Weights of a small self-supervised audio encoder (BEST-RQ).
Model: 3.49M parameters, mfcc input, layers 12.
Training: soap at rate 0.0026, 14100 steps.
Data: trained on acted Russian speech (Dusha), 26041 training examples, 138.6 epochs.
Rows from block 5 of a small self-supervised audio encoder (BEST-RQ), named by matrix and row number. Rows with one number belong to one neuron. Each number is 128 + 24 x the weight over its row's rms, rounded and kept within 0 to 255. All counts start at 0. Numbers have three digits each.
After each neuron's rows are labels from the 100 clips, of 14848, where the neuron reaches its largest size: "strongest on" is what is common among them. Only what is clearly more common there than usual is listed. The data: acted Russian speech (Dusha).
# u: gMLP up (value half) (model.blocks.5.mixer.u.weight, 336x256), inputs 0-127
# v: gMLP up (gate half) (model.blocks.5.mixer.v.weight, 336x256), inputs 0-127
# out: gMLP down (model.blocks.5.mixer.out.weight, 256x336, transposed), outputs 0-127

u.129:128086128128128128128128128063161128128128128128128128128128128128107189128128128068128128128128128128077175128073128128128194128161128128128147080128128075128225182128128128128128128128128128093128128128128128128128128072128128128128128128128128128128158082128128128207154128087128128128128128128128176142128128128128092128128128128128128128128128128128128162128128128174128128163128
v.129:128169128060128128177128128107106128100128128128128128128128160128128128101128128094128128146098128098128128128128128128128105128128092186128128097128128094155196140169128128128174128128128128084095128143167128112128128128128165162128128128162128153096128128128128128095128128090128102084128128128128128128128128128128128083060183128166086110172128177094128163128128201128155128128128
out.129:128095128128128128078128101128103128083128128128140146128128180149128128157096128128128128182128128128128090128128128128128128128128068128128136128128128128128146128089128072128153128128128128128128128128128128078128128128128128128128128034193128101128128128128128098128128128095128092128083128128128128128128128128085128128128128112104198128128128146128176128128187128128128128092193
strongest on: emotion: angry

u.76:128128128128128128128128168175123128128128128128128108128128128095079153128072128128161128128128128128128128128128065085128164128162128128128128146108128128128128128191128128128066128128128128128128128128128128128128111128128128154128063128128128128155128128128128156128112157128128128128128159066128128128128128128128128128128189128128128198062128128128128128128128128050128090128128
v.76:183165128128128128191128128128128128154128189128170128128172128128128128156158128128105091103128100128128128128128178128128179128128128128128105128128151128096128072128128128128128128128128128128128074128128075128128128128128128128068128128128128160128100128179128093128173128128128128128151128128128160128128100176184128128128128128128128128079128128128128128128069079128128128065128
out.76:128216128128128128128128128128128128128128128128214128128195128128128128099159128128128128128128128128128128128128170162128128128128128086128128128128103128026128084128104128128128128128128128128128128128102089128184159128128128128083128128128128128163128128168128128075206128128128092157177128128128128128091128128149128128128128128080128128128128128128128128099128083128128128128105
strongest on: emotion: positive

u.213:128087084097128128128128145128162128083181088128141128128128128128066128102128128128128128128128128128128128166128128128165177128128090128128128128051155128178144084085128128128178128170128128128066128128128128128128128128203128151223166128128128168128128128128169079160128097128198128085128128128128128183128158104128128162128128128071128128128128128076128128101128128128128128112101
v.213:128128128128146128105083128116128128188128101111128128099173195128163128128128154128128128128128128128201128128128128170081128128128128128128128196128180128164128090106128160128128128128128128128128128167128102128128128128163128105056166128128128128128128128128128153167128128105100105128105128156094076128150128128128128105159128098102128128128140152128128128128128157128222128128094
out.213:128189128128128128128150128128128128209082128128128128079166128128128128167128128092156128128128094128128128128128128087099144104128095128128128128171170128128128128128128101128086128128065175166128128128128128128128128128047128128078083128084145128128128155128128162128128085128051128077128128128092128090128128128128128076128128128192128128128128128128128128128166128128162128105128
strongest on: emotion: positive

u.224:128128128128128128128128109128128128128073106128152052128156128154153128128107128128128071128128128128128128048155096128128199109147128170150128128096128128093128128100128128157162147128128128128128128128128128128147128128128128128170090049128128101128128128190077128128128111128128165128128128098128198128128128068128090128128070128128128128128128128128128063128128180086128128128128
v.224:097128128144128183128128128128128128128128128153082128128128128128167128091128128128165098128128152128092128128206128128179128128128128197113128163128128164079128128128128128128186092101128170152151128203128135079128128098128154128128128128155093128128128093128128087063144128128069128100128076128128171128128128142128128128128186158128046128128118128085128128128128142128085072128128
out.224:153128081128170107128108128128128156128128128151128056128128128128128128128128128128108128081128128094085128128128089128128194128128128089182086128038128128128128084128128208128106052128128100128092128128128140128128144128167128128086160128167128128128128154128128128128173149128161128128097112128128112128159128184108128128128128142128128101128128167128170113128042128156128158132128
strongest on: emotion: sad

u.75:128128128128128128128101078146186123128128128136128128128128128128171128128172128162128128182059128095128195129128128128128128128128169128128128128128080142096128128128128153128128128128185128128128128128128128139128101128128128107154128135128159148128199128128145128128128157166128097190128154128128069100179157102128128154128128128128169085128128128165128128155128128128128128128128
v.75:128128128128128084128128128111128128128139114155128128128128128128128171128088128128207128128128128088128128128128128128128165165128128128128156189128128128128128128128102128128153146154202186128128051128128128159128049128030128117128185128128128090104128128128090128128175128090137128128128156169128161128128128148128128128128080128128128139128128091128128089128128128146128128128128
out.75:098160128057128167128128128128128153103081128128128128074128128128088128175170156128128167114162068128128128128128128128143128128136128128128173128098128128104096128180128128161128128128128128128076128128157159128080128128128128128128128097159128189128128128128128128128128152128128128128151128128128128152128172128083128128128171128157175103128102128128115121128128139128128101106128
strongest on: emotion: angry

u.190:128093128128128174163128102128073128128128128099096101128128128128128128094139128094128128128128182128128128128128128128128189128122128128097099171128128128128112103128175086128128089128128128100128128128128128128128128128128190128188128128153088191177128128128166082110128067128128128152128128128128195181128128128128128128128128128128128128165128128128175128128128128167128087139128
v.190:128128128128101128128128128128128128128128148119128128128128067148128128161128086128175128128151205128153114170146128128128128128128128128128128128128128128177100128128128128128189128128128128194128092128128128128128128146128170128210128068128171128128128179107128189094095128128128080090128108128128128128128108172128128151128058128128055128170128107128128128128177173109128128128128
out.190:128128128077114153128128128141128128128108088128128107128128128128128089128128128128128128128128128128162164128108128128128128128072167090161161148100128128128128128172128162082128128115128128128128057147155168128128102128099128128128144128128128128128159128128128176128128101128128088128128128128087141128128128128071128128128128128128104128128128168128101128128157128128128105128128
strongest on: emotion: positive

u.18:128128128128128128128106128128128166128128163128072089128128128128128128066128128137128128128128128171128158128060128128128128128128175128128153128128128154128128128128144128128128128185128161128079128128128128113128092128128128128128097168128128128128128128128128128128128128128128128128128106128128128076128077073149128128068128128128151073128128128128128128195128128128128128128128
v.18:128128128128128128128128128128128162128128100128128218128152074128128128128128128128157128128079128128128128128128128128173152105128128170128071069128128162128067076128128128128128161128128128128128128175128128128090128104128128094141128128070128128128160128128128077077128165096177128128128128128128128128128128128128128128164128128128128165128128128128128128144047128128141128128106
out.18:128128128128128165128128128128146072096128091128128128128157128128128128173120128097128128128128128103128106094128168128141128128128093128128128128055069128128128128128128128165128186128128077128128128177128128138128185128128128128128128128128107128128128128128092176109147205108128116150116128128128128156128172097128128128128128128128107152170128192128159128128128128128128128128161
strongest on: emotion: positive

u.192:128128128163128128090128147160128128128128128128128128128128128061076128128128128128128128128128164128128128128128128128128128128128128081166176128128128128128128082128077128128085128128128128128128128128128128128128128128128128128128110175128151128128128128128128128128153128128128128128185128128087128128128128128128049172174128128078128090128128128195128128128128148128128184128128
v.192:128093128128128158128128088165128128128128128128128069128170128128128199128128128146128128091128128128128128128094128128128128128128128108101128128109199128128128128128113077145165173128128128128128176164128128128064091128048090054128046128128128157128113151128128128128107128128085096128128128128128128128128128128128156128128186128128175128128128163173176128128128128081128128128128
out.192:128128128128128128167128081128128128128128128128128128128128128128128195128128128128128101128128128128128128081081167073128128128128128164128128128128177128128128128128128128128173128128128128128128128128128128128128081128167156128128128161128128173128100128128178128086128128067091128128066128153128128128128128087128128128076128163128128128128101128159158113128128074176128128128128
strongest on: emotion: positive

u.85:128128128128128128128177128092128179128147071128128079128128128128154163128128128128158128100128088117155170128128128164128128128128128100128128128145128128128128128128153128128128128066090128128128128128128128128128152128128128055128103128128128128128103152120128128128128091128128128086082128128128128128128050128082128128128128172102144128128128128128093128128128081128128128128128
v.85:128128128094128113128128128128097128118128128173158169128128128090128128128201095128128128128128128099161128165128128151128128128096128128128128128066128128128128128128128121128128128128170128112128128069137128128128128092128077143128128128057154171128128163128128128128203128128128128128091128128109128162097150163128128128128128128128128187179128068171128128128128155128139128162128
out.85:128093128057128096128106128176156162128128128128128128186128128128128128128168128143128170128128128128178128161128128128128128128131128059213128185100107182128128128128128128128068146128128128128128128128128128128095128128128128083128128128128128128128128128128128128106128163165097128196128128128128128128107167128128128103128093128128128128185128164128128128128128166128128146170128
strongest on: emotion: positive

u.294:111189128175128128128171128128128128128128153158128147128128128128128128152128128128176186128128128112128128128128128103116082128128128128128128128128113154128128128128128128076128128128128128128128128153098112128145128128128128128203151128165128128128128070067102128128085191128128113128157107128083128128054128113128128128128128128128145128117128189146160128128128128145128128128128
v.294:128145128128177128128128084128155128128128128102128155128128128128128128128128128128031128128047128128128172128108161128161128128128128128128128128128128128128095128128197081179128128128128128128128184128107128128128128165105128218128128128128128128128128128128114128128128147128191128128128128160128128128128080152187128128183128128128095128128084128199087128128104128090068068128128
out.294:160168107128128128128168128128128093128199128128128128128128128128128128128183128128097128149128128128128128128128114128128128128128128190118128060171128128128165128128085128128128128074168128098128128128128128128128128128128128162128174128168094128093128128128128128128070128099185128128128128100128128128128097105128171074128128128128163128165128114155162094128185128128128128089128
strongest on: emotion: positive

u.312:128128128128102128128092128160128155128128117128128128128128128128103128075074095175128128128128128128128128168128063114165128144128128128095128066128128128128220104097103128114128128128128128128128128128128128128128128152128059128175128128128128128128128184128128128128128077154128128128186128087128128148169141087128128128128165128072070063128095128128128172128182128128128128101128
v.312:128128095128128128093095098128090146128128128162128112111128128128165094128151128128181094198128128128147104128128066094128128188159128198128128077128128207128165103128166128128128128128128128185093128128094180128128171128183128128149128128128153128128128128128184128128128128128166128098115128128128128128160128128161128128128128188128128128128093128128128117178128128128128128110128
out.312:128128128128128128073128128128101162107187089128128128056128109128128081128156172128128128128108128128128128156128128083104176128128087128187128128128128128128128128128128128128162128128128128128128160185128128128128205128128154095128170128128170128077153128128181128128128128128184128128128082128095128101169100157128177128128128128128128174151106157128128128128097080176128128128128
strongest on: emotion: positive