config = dict(
    model='self-supervised audio encoder (BEST-RQ)',
    dataset='acted Russian speech (Dusha)',
    train_examples=26041,
    n_mels=40,
    hop_length=160,
    input='mfcc',
    win_length=400,
    codebook_size=256,
    mask_prob=0.08,
    arch='gmlp',
    norm='rmsnorm',
    mlp_ratio=2.67,
    subsampling=4,
    layers=12,
    width=256,
    residual_init='zero_last',
    optimizer='soap',
    beta2=0.95,
    learning_rate=0.0026,
    beta1=0.95,
    shampoo_beta=0.95,
    eps=1e-08,
    precondition_frequency=25,
    max_precond_dim=1536,
    one_sided=False,
    adamw_lr_other_params=0.0022,
    cautious_weight_decay=True,
    magnitude_pruning=0.7,
    max_steps=14100,
    batch_size=256,
    epochs=138.6,
    lr_schedule='cosine',
    final_lr_fraction=0.01,
    warmup_steps=2820,
    weight_decay=0.0,
    adamw_weight_decay_other_params=0,
)
Rows from block 5 of a small self-supervised audio encoder (BEST-RQ), named by matrix and row number. Rows with one number belong to one neuron. Each number is 500 + 25 x the weight over its row's rms, rounded and kept within 0 to 999. All counts start at 0. Numbers have three digits each. After the name is the row's rms in percent of the matrix's.
Before each neuron's rows are labels from the 100 clips, of 14848, where the neuron reaches its largest size: "top examples" is what is common among them. Only what is clearly more common there than usual is listed. The data: acted Russian speech (Dusha).
# u: gMLP up (value half) (model.blocks.5.mixer.u.weight, 336x256), inputs 128-255
# v: gMLP up (gate half) (model.blocks.5.mixer.v.weight, 336x256), inputs 128-255
# out: gMLP down (model.blocks.5.mixer.out.weight, 256x336, transposed), outputs 128-255

top examples: emotion: positive
u.294 098:500500500500500500465500500500500500500500546500500500500500572541500500500500500478462500470500414500455500535500500419549517464527500565500534500500448435558500500469500482500500500532500500500500500500500500500500500500445468500533564500457500445500537514519535500471450500498500500500500500462500500500578563500500500500518500500500500535544500438540500500500500500500500500500500
v.294 110:500500527500417500500447500500500500523500442500541500500500484500500500500500472475500500500500510521500500500500500512500500463447515500475500500500500568500500556500545500500500500500500500500500500500500441438500534500527500500500422500533500482459546500535500500500500500500500500500541474500490483500500456500500500500500500538553500500500500500541500500500530500500500500487529
out.294 101:500500500500479454500500575500500500500565500500500500462500500500500500446500500500500500500500500497427482500539500500500563500549500585464529500500451500500458500500468500500500468452500545500500500466500500500500534500500500500532500500500456500500428500500500500500500500465500500491457521500500550500500500500500552500500500500500500555520500500500500594500474500500547500500450

top examples: emotion: positive
u.76 083:500500500522500500560500500486500500500500500500500500551500500500450559500570554500500448548500500500500545456500549500500500500500500520500500454500500500500500440500500500500500448500475457489500500500500500500500474436500500500500613500500500432500520500500500500500433500547500500500500500500500563500442500500500500500500500500500500500567500500500559500500500500540452500500500
v.76 075:500475500500500500565500527500500500500457500524500500487441549500500555500460500500500500570500437500500500500500500500500500500451500500500473500500500475500472500500500500500500456500500500541500533500500500500500474500458475500500500555500500458500463500484500570436500500500500500500500539457436459567500465474500500486500587500500500500500551500500463500500500500500500500500449
out.76 057:500432500500500500561500500500500500531451448570425500500500500500427500500500500500500500567500500500444533500472500500570500524500500500500500500500500500500500500500500500500500449500500500563500500500521500500500500500500459541500500500500500500500500500500500556500500500500532500552500500500500500566500418500500448500500500500500500468500500500500455500500500500500500500500447

top examples: emotion: angry
u.129 090:500500401437500500467500500500500500500500557500500500500517500500500500544548521500500432500500548500500500500500500500500536431500500500550500500500500500500500478478500500500500500500500453460500500500500492500535500573467500500500500500500500578542500500500500452500500500500431547500500452500500500500547500451500500500539500500466500541500500500500500500500500500445500500500462
v.129 096:500500457500520500500434500525500576462445500500500500500500500554500500500500500415500500500500417519500549500500500500500500500557500500500449500500528500500543500500500500534500500500500500564542500500500500437500536500515500500500500459500500500500529500500500457500500459483500522535460500500500500500526465500500500500500500553500526500500500526500500500500500559500500500500446
out.129 086:564500500500523524500500458500469500500500500500500500500500500526500500500472500500500469507500460500500500565500500500500500500500511500500404500500500429465457500512500500500500500500500500463500563500500500456563500465500477568500450466500500464476500500575500453471500500500500500500500500527500443500487457500500457500395500500500500463500500500500500462500500500500500500500500

top examples: emotion: positive
u.192 083:443500585548552500500455500500500500500500500500500481500500453500567500500500532500439500500500500500471500500500500500500500500500500561500500500500589463500500500500500500500500540500500500500500500449440474500500500500551500500500500500500500437449500500500500500500500500500448500500544500500448568443500483477500443500500500537500500500500500500500549544500542500431500500418500
v.192 079:500500500500465500424500500540500500500513546444500500500461500536461500500500466500433567500553463500500500500500500500500540500500500522500500500500559500500532466414500500521500500450500500500500500500457471524500500500541500500500500500500500500500533500500500500500460500500500500500552500458500500500500500500457534547522500542528500500500500500500500500536500500500500500460500
out.192 082:500537445500500500439500500500500500500463500463462500542500568500500500500500451500500500500547474500500500500500500500500500500565500500484500500531500500540534431527500500526500500500500500500500500500500500525500500500500500500500500500500500500500565500567500468428500500500500552500556500500500500500500525500500550500544470485553500500459540500500415500575548500567500565500500

top examples: emotion: positive
u.213 090:500554454500500500573500500500500500500500500500500552478577518479475500500500578500500500410467500500500500500500541500500538462500500500500541500552500515500500500500440500500517518500500500500500500500500487537500500440500482500500500535500500500461470500500500500536500500500500500500500500500500500500500500500500500500500500500500500500500500500500500500540500500500500500538500
v.213 095:537480500521500500520500500500500512452500500500500500477500500500500531500500500548500500481500483545500500500510500500500554500500500500446500551500500500500500500500556469451500478500500500500500600544500543500500500500500500520500527500463500467500442500500500500500500454500500500472500500500469500500500500500474556500461500522500403422453476500500500456456500500500500500544500
out.213 096:500500476500530500500500478500500463500500500500500500500500500500500533411527500500468463450500500500500500500500500500500500525500448546469476500500464500500461532500551500500440500481500500500555553500540500538467500500500568500500500500469500463500500500500500474500500500508500500500500500500540500500500500500500500500526500500500500500500409500443500500500500500443500500575500

top examples: emotion: positive
u.312 096:500500500500500500500500500500500500447500471500441500500500500460550458500500500500500500454500500476500500500500500544562540473500500526516500539552500500500500500500500500464500500544456535500500500535500500500500469500500474437463500500500500500500500476500500500578500500500500500500500500500500500500500451500500500537500500500500441549424500500500535500561552500500500532500500
v.312 087:557500500500500452458500500500471557482500500500475500500500500500500547500545500500500533500540461575500500500500500500500500426500500500500553500445500500500472444500500500468500500500500500500500500500462500500500500500500500500500518500500500568500548500500521500481500500500500539500500500500424500500489443456500500500500467535500500500500500463500500535500500500500500500546569
out.312 079:560500500500473500468500547500500519500500500500461500500569464500500547500500476500500500531500456558500500500500500462500500500500500500500544461485500500500500500449532500500564500500479500500500537500423500500500500467500548500500500500500500563533500500530500500451500541500500500500500500500500500458500500500500438500500500527500546550500500500500500555500460451500500500500500

top examples: emotion: angry
u.75 105:500500500500550500527500500452540500500538453500530500471500500544500500500544533500500500500532500500500500548500500500429500527483500525500500500500457462500562500539500474500500500553430500450500587543500543474500500462500500500464500500500500500500500500464555531500500538549517500535450488500528500500500500500500500500538565458500500519500488500500443500500500500500451500500500
v.75 109:500500500500556500500500500500500500500500546500500500500500529500500500453500500425500500444462521500500500446500500500453500500500485500544500500458500500500500472500500500500500569548471500500500500500500500500470500500500500500500500500500423500500548421500500531500491500517500500500500558500541500500483492500500442500500500500537530500500500500549500500500416472544500500464500
out.75 116:500500500500500500500500500553500500500500454500574463500500500500500443500500554442448500500545500500500500523500535500412500500408524542500553500500514500500528500500479500500500500519500431547512500515500500500500500500500512500500477500500500500500500500500500468500527543517500449500500500551500500500480477500513554500427479475500542500500500471522500453462500430500500463500533

top examples: emotion: positive
u.296 097:500570500500500500500600500500541450500500500451500500500560500533500515500500500500500500544500447500541500500500467500500477500500542500500548500500500500500434500500534462500500500500500500500500435577500500500500558467453500446500531500500518500563500500500500500535500500467500500500500403500500500500449500500500500500500500500500500540500474500500500500564500500500500500445500
v.296 084:500500500500500500500500500500518432464446443500500500500500500500500500500500500462500446500463500425500540500500451500500500500431500500500500500500552500500535500500565485500500500500580500500500500500576500401500500500500500528500500531500500500551500473548500429554500500447500500500500500500449500457500500469500500448500500500500534500500500500500500500535500500500500500500500
out.296 083:500455500500500522500474500534543500547500500500500539500500500500518539500467549481484500500482500500500500500500461500500538500500460500500500467500500528500567500445500500500533500500500500547500500500500549500500500500500500549500500500500500500500500500500500500500500444500500500500500500500423453500500500466470500500536500451500535500500500500500500470468500500500500500500500

top examples: emotion: sad
u.224 110:450500500486500500500408481500500500500500486500500500555456500461500500476545500525500500536500454500500462500500500509500500481537500536566500454500551500554500500467520539543500500500554500500541500519500500500500500478500526537500500539500500500500500467500500500469524500500422500500484500500500500500500481500500500538500540500543500500500500500500453500456472500500500500500500
v.224 106:547500500500500500500500447500549500500500500500500500453500500500491464500458529500500500446500547500500500500521500500480500500547500500550500500487500500500534506500500441500500500500500500431500472488500500500500500480443500561500500500555500467500500475500500513509500500549500500450500500500500500462500536500500500500500500500500537500500500500500500500500500500429500442500531
out.224 120:500500500535500500500500500500500500500500500500500500493500500437500500500539500500500500500500516529500500500500500500500500500542477500500485550517432500500524500486500500523500500470500479500500500525535549564500500500533500500500500425500524527457484461516484500500500500545500500500576500448500443463476500461446500500500457456500473518500500500500500500500500500500537467500500

top examples: emotion: positive
u.85 112:500500500455500500500459500529564524460569500475500500428442500500530464500500476500538451468500545500467500500500500500487500427500500500500500435500500500500552443500500500575500500530500500500580500500500500500500500500500500451500534500548569549500517500486500545500500500500543512500500500463500554500480500500500500500458545500500556523540500500511500500500551500500468500522500
v.85 109:500500500421500455500535531500433500450470500500500500467500500500500500419500500500500448552470500428500500552532500532500520553500500540500500570566493500500500500481500500500500449500500500474472500500471500468500500500500478500486540500500500500500500500500500500444500500500478500519500512536500425500518500465500500500500500500500500519500500500500500500500500500548473559477452
out.85 124:500547500500500516542500513500500538500500500500500500454500481500514500547431533473500500500500500500500526500500500521500476500547463535556517500552500500500500559500452514500444456500545500500522500427500525500575584526500500500500500447500500535500500500500500500522453500500545500516500500500500500500513469461500500500500500500543500500520500435500466500500526500500462477500500